From a checkpoint of a small multi-label image tagger.
Model: 7.17M parameters, 24-pixel images, arch vit, norm layernorm, activation star_relu, patch size [4, 4], layers 16, width 192.
Training: soap at rate 0.0025, 25800 steps, batches of 64.
Data: 203450 training examples, 8.1 epochs.
Rows from block 6, named by matrix and row number. Rows with one number belong to one neuron. Each number is 50 + 12 x the weight over its row's rms, rounded and kept within 0 to 99. All counts start at 0. After the name is the row's rms in percent of the matrix's.
# fc1: MLP up (model.blocks.6.mlp.fc1.weight, 768x192), inputs 0-95
# fc2: MLP down (model.blocks.6.mlp.fc2.weight, 192x768, transposed), outputs 0-95
fc1.283 122:57 34 63 46 51 64 64 72 46 55 28 49 57 38 27 42 45 50 60 42 26 44 30 52 54 56 38 66 62 60 39 42 66 42 48 42 58 36 55 65 65 30 22 41 66 46 37 58 37 71 49 47 35 44 60 44 39 55 44 21 63 61 52 47 73 24 56 49 58 29 60 22 57 51 46 33 50 49 57 41 25 70 21 72 52 66 49 60 70 43 37 41 55 48 42 59
fc1.284 108:57 52 53 40 63 60 51 58 63 40 39 75 37 42 54 48 69 43 42 40 43 46 61 58 37 58 62 45 42 53 28 48 50 42 32 63 41 35 54 57 57 45 35 36 49 59 28 52 46 44 74 64 39 40 61 41 47 53 34 44 52 48 48 46 53 61 54 30 63 42 85 31 43 61 42 60 44 61 65 69 43 62 47 35 51 55 60 52 64 62 43 54 61 43 60 45
fc1.285 117:55 62 53 39 53 51 38 69 52 34 61 71 48 51 60 67 55 45 41 40 43 61 37 47 43 41 61 59 61 60 40 53 46 25 64 43 43 37 38 48 67 56 51 60 58 31 23 45 66 47 58 56 64 43 46 46 46 52 64 30 44 20 86 66 73 71 57 39 54 45 45 42 56 38 68 66 56 40 72 44 48 67 41 49 60 29 40 51 55 45 39 52 56 53 40 44
fc1.286 113:51 42 39 69 44 52 48 42 58 40 52 59 44 41 39 52 53 49 37 49 65 52 33 50 59 43 53 50 45 76 47 47 57 58 30 67 39 43 52 67 32 38 28 40 49 41 26 63 39 51 58 60 36 52 51 56 47 68 60 47 29 59 37 42 69 62 33 62 37 34 62 59 40 32 31 38 44 35 48 54 31 33 72 65 45 65 53 58 62 31 45 56 63 27 56 52
fc1.287 102:48 50 34 51 54 37 53 56 49 42 54 42 55 42 65 56 46 26 46 71 59 56 61 55 54 59 61 63 67 52 53 60 58 30 54 51 55 29 51 42 56 50 37 43 44 26 60 61 63 72 67 48 61 62 56 37 50 42 51 67 55 46 71 44 48 75 62 35 46 51 39 63 57 39 27 50 53 46 36 66 52 54 47 61 53 55 64 59 52 39 44 37 42 50 36 42
fc1.288 100:43 48 36 47 39 53 34 62 53 77 51 65 59 50 49 38 49 30 48 38 35 65 55 39 49 44 42 66 52 56 72 68 32 37 34 55 48 54 86 49 68 33 50 44 61 48 63 42 61 70 49 18 52 57 79 73 42 35 51 41 56 51 51 35 36 36 59 44 52 62 46 35 38 45 35 42 22 46 32 57 48 51 49 33 54 50 44 29 45 70 55 53 57 36 64 54
fc1.289 103:45 43 44 29 72 75 26 59 63 51 42 45 45 46 64 56 57 47 65 58 36 54 63 37 49 47 45 42 44 65 35 31 54 52 67 67 62 38 47 41 73 42 58 41 74 52 51 45 36 49 44 42 56 56 54 57 55 53 17 58 51 40 26 50 60 47 60 37 61 43 56 62 50 53 64 55 73 39 48 56 38 71 39 48 30 47 47 60 38 60 22 51 55 35 54 64
fc1.290 078:56 50 77 36 63 42 63 40 49 58 60 33 51 59 48 57 44 40 53 53 66 42 58 48 56 16 44 43 54 54 26 57 52 33 47 41 66 67 63 60 44 33 48 68 41 44 37 66 42 25 46 50 59 60 48 51 58 39 45 38 50 64 50 34 64 32 30 51 79 47 43 66 73 53 49 36 57 49 61 37 47 44 31 44 55 40 52 45 43 33 50 58 63 38 37 55
fc1.291 122:54 55 33 58 43 43 39 49 49 46 62 31 61 46 66 53 44 45 68 49 52 63 32 46 46 59 56 45 57 60 39 41 52 72 38 46 43 48 42 54 51 37 65 25 59 35 50 54 59 67 27 67 55 49 63 47 69 36 57 38 61 68 53 83 61 60 78 46 39 48 67 42 31 68 37 40 39 72 44 40 46 45 44 47 68 51 49 45 50 32 52 50 38 46 52 35
fc1.292 100:61 37 51 41 58 49 40 62 59 73 56 69 33 52 58 47 55 58 39 48 46 55 67 54 40 60 42 47 55 46 61 51 52 15 55 30 47 29 74 39 31 38 50 34 46 44 68 51 44 67 50 47 23 31 54 43 69 47 46 61 38 23 42 53 75 55 43 52 70 51 82 54 56 46 43 56 70 71 41 46 75 43 53 34 52 59 39 61 37 60 64 49 49 34 64 53
fc1.293 095:72 65 73 62 70 60 63 40 56 57 64 47 61 45 40 38 63 29 61 54 58 55 46 56 43 43 46 56 45 33 31 49 48 68 34 54 55 40 42 45 61 45 46 52 59 32 40 49 47 57 62 35 77 31 45 55 42 54 70 60 29 39 48 47 73 48 53 50 44 35 40 63 34 23 65 50 63 47 59 58 45 71 41 41 38 62 61 47 66 58 24 74 64 34 62 61
fc1.294 115:51 64 60 44 74 55 53 36 45 43 35 41 46 58 68 41 61 44 58 43 35 37 51 28 47 62 60 43 51 79 56 53 67 43 43 20 36 28 45 55 53 50 39 59 64 67 46 25 52 54 53 61 46 33 49 41 51 51 47 59 49 36 57 54 51 62 55 39 36 69 58 44 62 56 38 31 42 46 67 65 61 48 31 45 48 66 68 21 43 61 60 38 45 55 42 83
fc1.295 089:38 41 52 68 60 47 59 51 47 33 35 60 47 53 45 69 33 55 37 34 58 68 43 48 15 51 51 50 43 62 35 49 53 54 52 28 86 48 53 45 53 52 60 61 49 52 62 56 69 41 20 44 43 34 61 34 64 41 45 49 58 73 40 13 54 49 40 41 54 42 43 55 30 49 37 45 67 53 68 63 39 69 49 48 56 50 57 61 40 54 30 38 60 52 23 34
fc1.296 121:64 40 51 43 36 60 53 52 33 49 43 53 39 61 58 60 44 60 61 46 63 56 51 40 80 41 55 39 60 53 78 43 42 44 61 51 28 61 45 60 60 44 44 64 47 40 42 53 41 50 57 58 58 41 63 63 18 26 55 50 27 45 34 45 38 42 60 51 51 60 41 35 70 46 54 41 50 56 45 61 46 42 44 72 53 51 59 58 51 57 60 63 62 62 62 46
fc1.297 095:58 59 50 47 50 52 47 54 50 50 45 50 34 41 47 48 40 54 47 68 65 55 38 72 63 49 67 77 67 37 32 61 60 57 48 48 42 56 56 49 52 64 50 39 41 47 52 47 58 54 37 48 46 44 69 49 74 38 71 50 52 66 48 29 25 52 60 56 45 60 33 52 55 52 41 18 36 43 57 44 47 41 48 39 46 45 29 57 46 59 51 66 39 47 38 74
fc1.298 127:82 38 51 38 61 49 57 46 44 54 22 38 61 24 27 59 67 34 46 33 44 53 67 40 31 50 68 56 53 57 56 55 59 40 67 58 54 43 44 40 39 27 61 31 38 60 37 24 63 71 70 36 43 59 46 43 36 62 54 38 51 36 34 53 47 42 69 41 55 63 53 65 70 31 60 65 47 45 55 51 41 56 40 68 46 64 61 57 36 46 46 37 53 57 44 74
fc1.299 123:54 65 63 45 66 32 60 59 53 71 45 52 50 29 43 61 51 37 41 62 24 47 55 66 27 44 29 59 57 35 19 54 40 41 55 73 60 48 54 36 73 60 29 59 65 38 51 46 44 66 53 53 42 35 44 40 48 35 43 28 61 53 63 29 51 48 61 24 50 43 68 41 34 55 56 62 53 48 49 75 56 36 41 47 52 68 45 52 65 56 32 45 45 48 41 64
fc1.300 126:39 60 32 59 47 33 34 62 63 47 54 39 42 48 49 37 69 59 65 44 35 78 43 70 46 54 44 58 55 34 38 37 41 43 36 66 67 60 37 52 64 47 32 60 58 26 47 47 52 37 33 59 71 69 53 42 42 37 39 44 52 41 54 52 42 53 77 45 29 61 57 45 65 58 51 34 45 66 33 74 39 77 54 52 45 54 37 39 64 51 60 57 63 44 44 76
fc1.301 104:51 47 56 64 30 34 53 38 50 53 37 33 57 43 64 64 25 40 63 52 52 60 54 46 51 32 50 69 34 47 42 65 44 49 44 53 55 48 43 57 75 37 66 49 75 61 61 33 38 68 61 56 72 56 51 54 36 58 43 37 19 44 45 68 52 72 43 57 34 58 50 46 38 71 53 61 40 65 59 40 55 32 48 45 27 46 31 31 67 53 51 60 54 59 50 43
fc1.302 100:39 30 56 67 47 32 63 60 36 57 46 63 86 40 63 81 30 52 26 28 62 36 67 52 46 35 26 65 61 67 29 48 41 52 53 54 45 51 50 65 43 58 55 44 64 38 60 64 58 42 55 60 66 39 41 58 56 56 61 44 63 51 44 44 46 39 44 49 39 54 40 35 49 51 58 27 54 40 44 41 59 53 54 45 36 45 63 37 21 56 42 52 48 35 56 52
fc1.303 083:53 44 43 49 55 58 54 42 47 34 66 44 36 39 59 58 45 51 36 43 42 58 64 66 20 45 46 50 51 52 22 41 44 42 54 53 40 26 41 49 53 53 53 35 42 70 39 37 66 37 44 43 41 19 51 54 66 50 46 51 38 45 71 37 40 50 29 61 56 58 61 59 47 33 71 24 59 30 49 58 37 52 58 53 51 57 57 52 46 28 48 30 39 61 63 37
fc1.304 090:59 45 54 71 59 56 27 51 61 45 56 32 48 39 60 45 54 60 54 42 60 38 43 51 78 53 54 47 51 72 42 45 52 46 31 44 55 63 37 53 50 52 53 46 51 48 60 32 60 64 62 43 60 53 48 52 40 67 48 24 52 59 60 68 41 42 49 60 26 38 65 60 56 31 53 59 62 46 47 67 58 55 55 63 38 68 79 46 24 52 42 54 57 39 54 43
fc1.305 114:42 45 43 37 31 42 77 49 21 54 58 62 57 68 53 61 48 39 58 56 71 46 58 55 53 30 52 85 57 59 40 43 51 67 42 42 59 50 68 39 43 54 70 36 47 53 62 67 43 50 39 39 51 50 47 61 63 55 59 48 52 72 53 43 56 64 53 52 61 36 60 78 46 39 63 43 54 64 54 50 46 31 49 51 49 55 56 43 43 55 35 44 73 48 58 36
fc1.306 106:67 40 41 46 56 37 63 49 45 72 55 74 36 87 44 53 39 71 47 38 31 55 60 59 44 31 45 39 47 54 46 61 54 60 48 42 54 46 50 55 60 63 36 53 55 30 36 49 48 52 59 38 48 51 60 67 43 45 28 40 31 24 42 37 42 58 33 47 48 29 37 67 35 50 47 58 63 75 26 58 41 35 76 66 50 51 65 35 47 76 47 36 48 64 48 51
fc1.307 087:49 30 47 35 35 55 60 62 73 50 51 51 56 37 38 69 43 25 51 44 53 60 33 46 39 69 46 52 57 69 84 51 53 63 53 58 50 40 54 35 62 32 39 61 48 51 47 47 36 76 65 71 54 85 61 53 56 40 40 63 55 32 58 44 43 70 55 46 46 56 18 60 50 53 46 59 56 42 35 35 56 39 67 58 67 49 51 50 58 37 68 59 48 22 61 45
fc1.308 081:45 46 34 27 41 60 64 58 57 47 52 49 34 57 21 24 59 61 45 51 50 28 67 40 55 57 38 63 43 76 24 34 63 50 22 35 46 70 55 55 60 60 51 28 48 36 60 38 37 57 41 50 34 41 43 46 54 48 46 33 41 45 51 50 57 77 60 61 49 46 48 45 50 57 50 40 45 41 54 39 37 33 56 64 56 70 45 61 40 38 48 52 67 89 47 55
fc1.309 132:64 28 63 37 53 39 48 36 59 51 41 47 53 51 50 55 52 41 56 38 57 52 42 56 37 63 72 63 43 55 32 67 50 38 32 36 55 37 59 53 53 36 16 52 37 58 57 61 46 60 58 37 57 61 64 30 52 51 35 30 59 44 58 55 34 39 61 33 65 51 58 68 49 29 62 46 53 53 48 34 55 45 67 47 36 55 63 74 43 36 40 55 43 80 61 13
fc1.310 105:67 60 58 43 42 58 34 54 33 39 61 45 49 64 21 38 60 33 49 59 66 37 39 33 28 45 37 35 70 68 54 60 47 57 63 46 41 37 59 46 33 61 66 33 60 52 44 78 54 74 62 41 35 44 64 38 45 49 49 52 46 66 51 60 71 68 33 43 63 47 40 53 40 47 47 50 67 49 51 55 54 68 55 57 54 57 44 41 66 45 30 52 54 33 52 52
fc1.311 096:37 42 41 46 46 30 37 60 38 57 67 71 57 59 53 71 50 62 69 48 59 38 64 39 48 59 62 38 56 54 48 47 49 54 47 47 81 53 65 39 54 53 56 58 54 61 54 25 76 38 73 59 47 41 38 50 81 42 71 36 37 54 48 58 42 55 60 52 58 74 27 61 59 53 50 48 61 44 56 55 65 62 44 47 41 54 38 34 47 28 67 59 56 81 37 41
fc1.312 124:24 22 65 70 42 39 44 47 63 66 55 33 37 56 58 65 57 55 43 49 41 46 44 42 43 37 34 35 47 40 55 62 49 38 45 41 56 33 34 59 45 60 42 62 49 47 50 39 43 61 80 52 66 45 51 41 46 31 64 66 56 38 35 51 49 66 49 32 44 44 69 50 38 61 52 43 48 35 75 43 46 53 44 48 59 46 43 57 56 57 48 32 55 47 58 68
fc1.313 093:44 46 44 54 49 53 44 43 42 64 58 50 45 59 41 47 47 63 49 40 48 56 55 38 46 59 49 32 21 29 50 56 63 52 47 27 48 48 46 58 64 48 54 49 39 43 40 70 60 57 39 47 34 58 63 51 65 59 41 42 44 42 73 36 52 58 70 39 57 61 54 57 69 50 43 34 34 47 58 57 48 55 45 58 62 55 67 30 73 64 62 39 77 56 48 47
fc1.314 085:65 69 51 56 52 45 49 43 59 52 36 50 53 40 59 48 52 54 50 47 47 50 74 45 53 59 52 26 42 30 54 48 58 24 62 40 47 54 52 43 53 83 37 43 39 52 43 35 70 63 45 50 46 52 35 52 48 55 45 68 35 54 61 34 56 71 57 66 51 54 48 51 35 61 26 40 35 45 26 50 49 49 37 44 33 57 60 26 33 82 44 54 72 63 33 51
fc1.315 117:53 56 43 40 45 47 62 97 59 43 59 56 45 46 43 59 54 34 51 49 53 63 31 62 44 56 41 43 67 53 54 44 59 69 62 52 58 69 38 51 44 42 55 63 56 35 69 71 50 54 45 56 44 18 49 41 65 47 43 38 46 60 64 42 56 44 32 40 36 54 66 46 50 28 49 53 43 49 41 32 46 29 47 57 42 48 44 58 45 60 52 39 57 62 51 54
fc1.316 106:34 41 39 42 57 62 50 48 48 50 47 41 30 58 52 24 41 48 39 54 59 51 63 41 47 90 59 39 53 29 56 68 56 48 38 46 39 54 40 48 65 61 59 52 53 46 68 52 32 37 65 51 47 51 61 59 48 46 59 27 59 34 35 85 57 57 66 67 48 51 49 44 53 39 39 48 70 59 38 38 56 40 29 53 66 40 43 63 37 48 39 54 54 35 50 39
fc1.317 083:62 43 50 34 49 53 47 55 32 48 60 46 46 40 27 57 58 63 83 52 53 54 59 48 31 40 40 48 47 61 55 40 61 83 52 52 45 42 48 60 66 40 53 41 65 52 33 42 44 45 46 47 73 52 33 70 66 54 34 42 42 46 27 50 42 66 67 63 54 29 41 77 48 67 39 45 45 55 51 49 40 43 37 53 52 31 58 38 40 65 38 58 49 35 44 41
fc1.318 083:48 37 38 65 66 41 61 67 06 44 53 44 68 51 68 66 61 48 53 64 38 33 77 70 35 44 62 42 40 69 51 49 50 46 65 34 40 36 41 45 60 59 41 46 53 63 45 58 65 56 28 48 69 33 39 72 64 29 74 60 46 67 60 64 58 56 47 31 42 62 42 47 46 43 52 47 55 56 43 56 48 45 49 39 59 61 46 30 44 62 60 25 78 89 52 39
fc2.283 116:74 56 54 55 89 57 51 61 66 59 31 62 56 58 39 64 32 38 52 45 38 38 42 46 21 53 26 55 53 51 63 55 70 45 43 37 54 41 58 44 75 49 48 29 61 62 37 39 42 55 57 34 75 37 42 50 35 55 30 47 54 55 58 41 53 28 42 51 66 44 54 46 40 27 50 48 39 31 37 71 50 69 44 67 48 59 48 34 45 28 51 40 38 58 62 62
fc2.284 112:57 41 57 47 51 28 58 34 56 75 56 60 57 61 36 60 59 44 62 50 53 48 28 33 55 53 45 37 68 49 36 42 43 37 64 42 53 49 50 45 47 55 40 58 70 38 55 76 30 54 56 42 38 46 46 49 48 59 42 39 45 57 40 50 80 49 38 42 41 43 30 62 64 41 61 65 25 58 42 41 50 58 34 41 59 54 35 47 58 37 50 53 47 45 55 30
fc2.285 115:56 52 59 56 67 63 60 56 47 27 82 49 71 75 40 74 45 65 58 61 56 46 44 45 36 38 43 65 53 58 55 42 42 38 58 26 45 49 39 35 59 57 38 61 61 54 42 55 62 52 56 55 64 52 56 39 53 69 39 46 36 48 69 54 71 64 66 55 73 44 45 63 68 39 51 52 52 62 50 51 54 39 46 61 57 45 44 47 51 41 32 36 48 46 63 59
fc2.286 108:71 74 58 48 48 41 52 55 44 46 62 40 56 39 39 58 69 41 21 51 51 44 59 46 50 44 57 28 63 69 63 47 18 59 43 30 63 33 64 33 24 53 57 54 55 49 35 46 59 48 44 54 34 48 40 34 32 35 56 39 36 62 40 52 64 39 47 53 53 53 30 51 50 51 57 49 43 61 46 63 60 59 64 38 70 58 64 57 63 39 56 53 45 45 40 57
fc2.287 110:54 57 40 42 35 57 66 41 63 36 47 66 36 53 54 66 47 59 36 44 43 53 62 45 42 60 40 66 50 54 63 66 64 52 54 54 47 71 36 34 40 56 37 47 41 42 59 48 57 61 41 63 53 38 68 65 63 44 56 40 47 60 56 42 32 43 51 38 61 34 38 46 28 29 50 45 40 47 54 60 35 61 63 56 96 36 48 60 48 61 40 39 38 37 56 40
fc2.288 097:65 40 43 33 53 53 41 46 40 36 70 48 65 37 60 44 48 40 45 14 49 77 69 47 41 42 59 46 48 49 53 70 34 26 35 60 43 56 69 48 29 32 62 65 14 47 42 31 41 53 51 38 54 36 43 78 54 37 48 33 59 52 37 71 58 68 58 82 52 51 53 56 40 48 67 67 75 39 36 55 65 53 38 47 53 48 46 79 39 60 44 45 44 39 64 55
fc2.289 100:20 52 64 55 78 38 45 43 25 60 60 40 61 39 65 38 18 68 52 40 68 36 44 50 50 28 81 57 37 42 39 51 30 55 67 35 29 64 59 57 38 46 55 30 70 62 43 59 52 33 51 44 45 59 40 57 58 53 53 34 44 53 55 47 87 32 54 52 47 42 54 57 36 40 40 43 46 69 46 47 40 62 45 42 54 35 31 55 61 54 50 59 35 56 46 41
fc2.290 082:29 53 64 49 56 67 60 38 51 22 42 26 35 43 65 21 54 49 57 61 54 55 51 60 49 54 42 41 37 34 37 37 66 59 65 34 66 47 56 53 37 55 55 44 71 63 46 41 47 66 46 33 55 34 34 50 35 49 78 46 60 35 45 51 46 40 61 56 56 34 58 47 51 70 53 48 62 43 68 66 31 51 25 57 52 60 55 41 34 56 80 52 63 66 58 54
fc2.291 123:70 57 49 38 49 46 67 60 24 51 56 43 64 55 70 49 55 43 43 38 50 34 50 79 34 41 47 53 48 52 36 52 55 59 62 40 44 34 49 58 47 74 64 54 62 57 54 22 49 77 60 45 48 60 35 52 43 36 59 52 53 40 60 65 53 66 55 47 44 61 31 52 68 40 44 27 43 55 40 35 49 47 40 31 33 44 19 63 61 43 45 39 29 41 35 50
fc2.292 112:38 29 59 46 48 48 46 67 41 60 38 41 30 59 51 74 41 52 36 48 49 66 75 52 30 56 40 64 63 46 52 48 53 40 46 57 39 60 40 29 48 59 38 65 59 77 37 43 43 67 49 46 07 41 55 33 28 45 36 41 64 38 58 49 67 56 50 61 48 48 53 59 51 46 39 51 53 59 33 54 28 56 45 52 47 57 56 42 67 29 43 64 40 42 55 47
fc2.293 093:48 65 63 65 85 61 70 51 49 58 61 69 39 45 61 58 44 57 71 58 41 45 47 60 42 60 51 67 41 60 40 54 40 43 51 49 49 50 44 34 62 69 35 35 57 49 52 54 36 21 59 26 45 47 67 44 54 09 53 58 29 74 21 57 57 57 54 38 41 30 64 52 58 54 55 41 48 55 47 74 55 46 59 55 46 33 44 57 52 48 40 70 42 47 58 49
fc2.294 112:60 45 50 58 52 34 57 54 56 38 49 43 59 58 56 47 45 40 56 67 58 49 47 55 37 69 62 48 50 46 46 40 58 51 62 49 44 64 34 58 57 70 46 40 56 46 19 43 60 45 52 38 54 50 51 49 43 22 50 45 34 33 49 71 31 64 50 30 61 66 43 41 62 50 48 60 37 55 37 73 57 46 60 65 54 57 65 33 41 42 63 34 61 63 60 81
fc2.295 083:44 84 58 39 56 71 43 40 35 48 49 52 77 44 59 31 46 62 55 56 53 41 31 27 34 30 73 25 39 52 47 52 35 60 50 54 51 39 63 49 37 57 42 35 52 38 46 63 56 70 43 34 69 60 60 55 54 37 55 62 51 49 32 36 46 48 71 41 54 72 58 72 55 36 50 66 55 50 39 58 65 46 35 67 60 68 48 50 45 38 58 52 37 68 37 43
fc2.296 124:70 39 43 24 37 61 60 29 60 59 33 48 45 53 60 68 49 52 45 49 54 54 35 39 79 51 53 52 67 43 33 40 47 52 56 75 34 48 50 60 47 47 47 63 38 58 58 38 56 65 47 46 46 49 67 84 27 43 40 59 71 56 48 44 51 45 67 52 44 42 70 31 51 61 53 39 46 52 17 41 50 43 32 52 42 59 56 63 53 26 69 51 58 61 21 53
fc2.297 098:52 57 57 49 51 50 48 68 52 49 60 37 47 39 69 84 61 30 43 47 70 66 41 33 65 41 65 47 49 31 47 55 65 68 40 71 42 76 58 50 56 46 46 40 64 64 48 56 37 52 41 41 11 20 38 65 50 31 54 41 47 67 68 29 40 46 47 54 57 52 41 66 37 50 48 23 50 47 56 44 59 43 57 47 38 57 41 51 59 73 33 51 50 60 49 44
fc2.298 123:91 67 58 54 58 50 60 41 49 45 48 47 48 57 60 54 47 57 49 56 38 55 66 34 49 30 60 52 43 43 49 31 43 46 72 50 47 43 44 52 38 33 73 62 60 51 62 63 53 76 39 43 39 59 58 35 41 37 57 45 62 31 35 61 19 42 42 24 20 48 50 69 68 61 50 55 46 48 49 47 54 42 51 73 20 51 51 49 41 41 53 65 54 61 34 51
fc2.299 124:40 77 75 43 47 41 73 27 48 64 38 77 51 47 59 70 50 58 45 51 33 28 59 51 42 33 51 62 50 47 64 60 38 53 46 61 67 55 27 39 59 60 51 37 34 69 39 31 35 65 42 47 53 61 62 67 54 34 53 54 55 47 57 45 67 36 68 52 60 49 65 58 41 43 46 54 58 41 56 60 60 50 43 54 42 68 57 53 59 47 60 67 46 85 37 49
fc2.300 107:43 59 51 46 50 50 64 47 50 74 49 54 49 42 38 27 55 76 47 50 56 60 43 46 43 35 39 38 53 31 44 63 74 47 36 51 63 47 57 64 61 56 49 43 53 65 54 47 41 39 54 75 44 38 61 59 56 34 56 46 58 36 36 59 61 65 31 56 46 43 73 47 65 58 34 41 66 58 25 39 39 60 66 44 36 55 37 44 46 36 64 51 46 33 34 66
fc2.301 105:66 60 32 41 47 42 83 33 58 58 46 52 53 54 29 49 57 29 50 16 45 66 30 29 47 42 33 72 48 39 48 70 31 48 45 39 48 51 54 37 62 34 43 59 47 71 55 47 55 48 73 62 62 39 50 51 44 31 45 54 57 65 38 40 50 67 48 46 51 53 40 61 59 43 41 54 65 48 56 36 58 52 45 56 45 43 53 53 57 56 60 58 43 43 64 45
fc2.302 094:47 42 51 69 53 34 55 67 49 49 42 52 59 37 48 35 35 47 66 45 76 51 64 57 32 54 33 43 39 45 46 32 47 51 54 38 42 29 73 53 37 37 62 44 48 42 46 63 35 61 43 66 51 38 46 40 38 64 57 52 56 49 24 38 40 26 51 37 68 58 31 48 67 53 53 57 38 54 55 58 58 60 56 60 39 41 50 34 30 38 51 52 39 38 38 40
fc2.303 081:65 35 67 47 40 43 41 42 35 60 58 29 56 39 75 46 42 48 46 42 58 44 80 35 66 56 46 53 51 58 52 64 50 54 43 57 46 39 53 49 36 43 59 56 54 49 50 47 54 46 47 42 55 59 56 58 44 45 48 36 46 45 50 60 57 52 64 43 55 24 71 41 51 41 46 47 52 37 42 53 79 65 61 52 72 49 67 57 60 41 59 58 50 51 28 55
fc2.304 086:60 76 50 48 43 50 54 50 53 35 55 78 39 51 45 57 53 70 39 74 27 58 38 33 58 38 46 69 51 58 48 49 39 51 58 75 51 55 49 50 45 42 54 66 48 58 61 54 50 66 58 53 44 41 47 57 63 42 39 41 61 60 52 25 73 37 58 57 62 56 44 60 43 52 36 50 51 48 48 41 56 66 50 39 49 46 43 70 45 57 38 73 53 33 48 69
fc2.305 116:50 42 43 47 57 49 72 44 39 49 40 55 53 56 57 56 56 24 41 50 48 47 46 51 58 49 38 32 62 64 61 49 28 60 49 47 69 41 52 45 53 64 39 44 35 50 74 45 57 42 35 38 46 56 59 45 20 79 69 35 47 40 47 45 22 54 67 31 63 72 47 27 57 45 49 10 76 52 55 44 51 27 44 39 38 48 36 40 46 49 43 32 68 51 40 42
fc2.306 107:41 49 71 50 45 43 35 57 39 47 48 77 49 58 65 41 52 55 40 49 39 42 50 28 62 52 59 28 42 53 48 69 45 60 78 38 37 63 61 25 62 40 57 61 41 49 50 52 63 62 57 31 52 45 53 53 46 52 54 28 70 27 46 57 77 49 41 54 39 53 74 53 53 37 44 39 41 64 45 47 56 65 42 40 54 45 60 59 42 34 48 27 59 70 47 33
fc2.307 093:62 51 48 41 55 42 68 48 35 27 32 48 49 42 51 51 65 50 56 55 64 36 34 34 49 44 38 75 50 54 49 55 40 48 62 63 52 43 55 60 62 61 36 39 36 57 44 46 59 66 43 49 52 43 51 50 58 58 45 66 52 62 24 37 43 77 43 50 50 61 53 53 71 62 57 70 48 47 60 69 49 62 40 69 74 70 44 72 51 47 43 49 37 32 49 46
fc2.308 084:43 46 38 51 54 19 58 39 39 66 64 47 32 47 47 34 56 55 42 47 51 55 53 48 43 49 65 49 82 37 65 32 22 59 28 63 42 08 22 56 47 66 45 51 46 45 58 48 52 60 31 44 47 37 53 45 62 48 52 58 40 35 42 46 55 43 48 51 54 52 36 63 65 57 41 52 48 44 54 44 25 38 68 41 25 40 69 38 25 36 43 44 30 70 51 50
fc2.309 117:67 56 43 52 52 56 43 32 55 53 26 45 46 66 53 27 62 37 77 52 49 41 58 40 46 73 47 42 31 45 52 58 57 56 41 59 45 44 48 32 47 53 48 68 61 61 68 59 62 46 40 44 61 44 40 59 59 27 49 40 77 60 46 52 51 41 34 30 41 67 68 54 42 33 63 59 58 22 38 46 68 37 65 59 45 56 69 55 47 49 46 67 44 43 58 41
fc2.310 122:52 69 42 34 40 55 33 31 58 26 53 44 37 60 43 41 45 41 58 53 31 46 32 40 49 43 37 42 53 70 48 33 41 65 41 52 65 58 66 60 50 57 42 28 23 54 44 45 63 50 54 28 46 50 46 46 71 59 56 67 45 62 39 63 43 55 41 55 56 45 27 44 34 69 65 38 59 55 46 70 59 58 65 59 40 59 60 36 37 52 55 59 55 51 66 31
fc2.311 083:46 72 24 39 43 71 47 65 65 54 44 54 56 38 62 53 43 53 44 50 64 53 35 47 45 24 42 62 55 35 44 29 54 62 61 43 59 54 43 41 74 47 56 64 45 41 48 67 85 59 67 62 38 35 49 38 63 50 41 39 62 45 55 58 37 58 16 47 39 53 51 40 55 69 46 36 35 32 46 44 59 58 63 41 45 49 48 38 50 44 42 49 51 35 76 49
fc2.312 122:48 53 37 53 53 44 24 48 42 55 38 52 51 52 78 56 75 57 48 49 50 41 41 49 65 50 49 31 58 63 50 40 35 26 64 42 46 49 53 40 44 58 65 65 59 47 55 43 72 72 64 40 52 51 47 39 56 65 56 66 75 64 38 48 42 54 69 55 37 51 54 46 55 36 52 32 50 29 60 58 66 60 49 27 47 53 50 51 55 38 51 66 46 51 54 56
fc2.313 102:63 46 44 56 52 46 74 51 43 32 44 29 65 49 59 45 54 46 50 46 39 44 53 41 25 44 54 64 46 40 44 50 44 60 34 55 56 70 53 63 39 48 60 31 45 29 40 47 29 39 44 41 52 47 44 59 62 79 49 46 43 55 71 44 49 19 21 58 34 44 51 42 59 50 23 46 46 60 50 51 62 34 60 50 34 43 53 62 63 59 41 57 68 43 62 42
fc2.314 095:55 59 49 51 49 40 63 63 79 62 46 56 65 44 28 47 61 65 35 52 60 70 60 26 29 48 61 32 42 51 57 60 21 61 39 30 20 45 50 46 51 59 68 55 51 23 66 38 58 70 34 57 56 27 54 47 46 59 68 31 37 60 53 39 65 61 74 41 59 61 42 68 61 57 51 38 43 37 47 53 38 38 51 45 53 30 70 45 42 46 42 36 43 72 40 46
fc2.315 112:54 52 67 50 57 30 37 59 27 43 42 58 46 55 42 55 63 27 41 36 50 58 50 60 77 57 61 57 36 32 61 74 46 50 74 45 52 70 63 58 39 56 49 66 49 37 49 57 71 58 52 46 65 31 46 61 43 39 39 36 68 42 57 45 74 48 33 63 55 59 54 58 55 46 42 50 62 68 45 41 51 30 32 61 39 53 47 50 65 39 64 39 41 54 29 52
fc2.316 093:52 61 28 54 38 64 35 42 40 52 60 56 43 65 74 24 58 59 41 39 55 51 59 41 48 67 43 41 57 52 44 42 51 51 66 58 39 61 39 42 38 48 53 52 45 66 68 60 41 41 80 36 48 46 38 47 39 47 41 37 53 33 68 56 80 52 56 45 68 61 56 41 49 46 55 63 72 62 45 45 62 73 42 55 49 36 51 36 44 34 45 53 42 52 51 47
fc2.317 087:62 52 41 40 62 31 79 42 30 32 53 46 67 49 43 56 55 47 49 56 48 52 46 48 40 54 53 67 67 24 69 46 44 66 53 84 33 49 41 60 57 56 49 58 34 48 40 47 44 46 42 33 75 45 66 46 42 65 43 33 40 38 26 31 41 26 54 21 43 36 54 62 39 58 48 38 34 57 70 50 51 56 49 54 63 52 55 42 42 43 55 46 24 40 38 57
fc2.318 091:56 46 37 42 39 40 51 45 46 47 25 39 57 28 65 47 45 55 67 41 41 61 53 61 49 70 37 58 49 32 45 67 48 64 53 36 44 61 35 40 53 50 59 41 44 55 42 55 79 50 40 30 65 43 52 63 63 29 44 52 47 40 56 64 44 57 36 56 70 36 67 66 61 40 71 43 52 58 64 63 42 73 51 45 78 58 65 47 64 55 34 54 34 45 56 43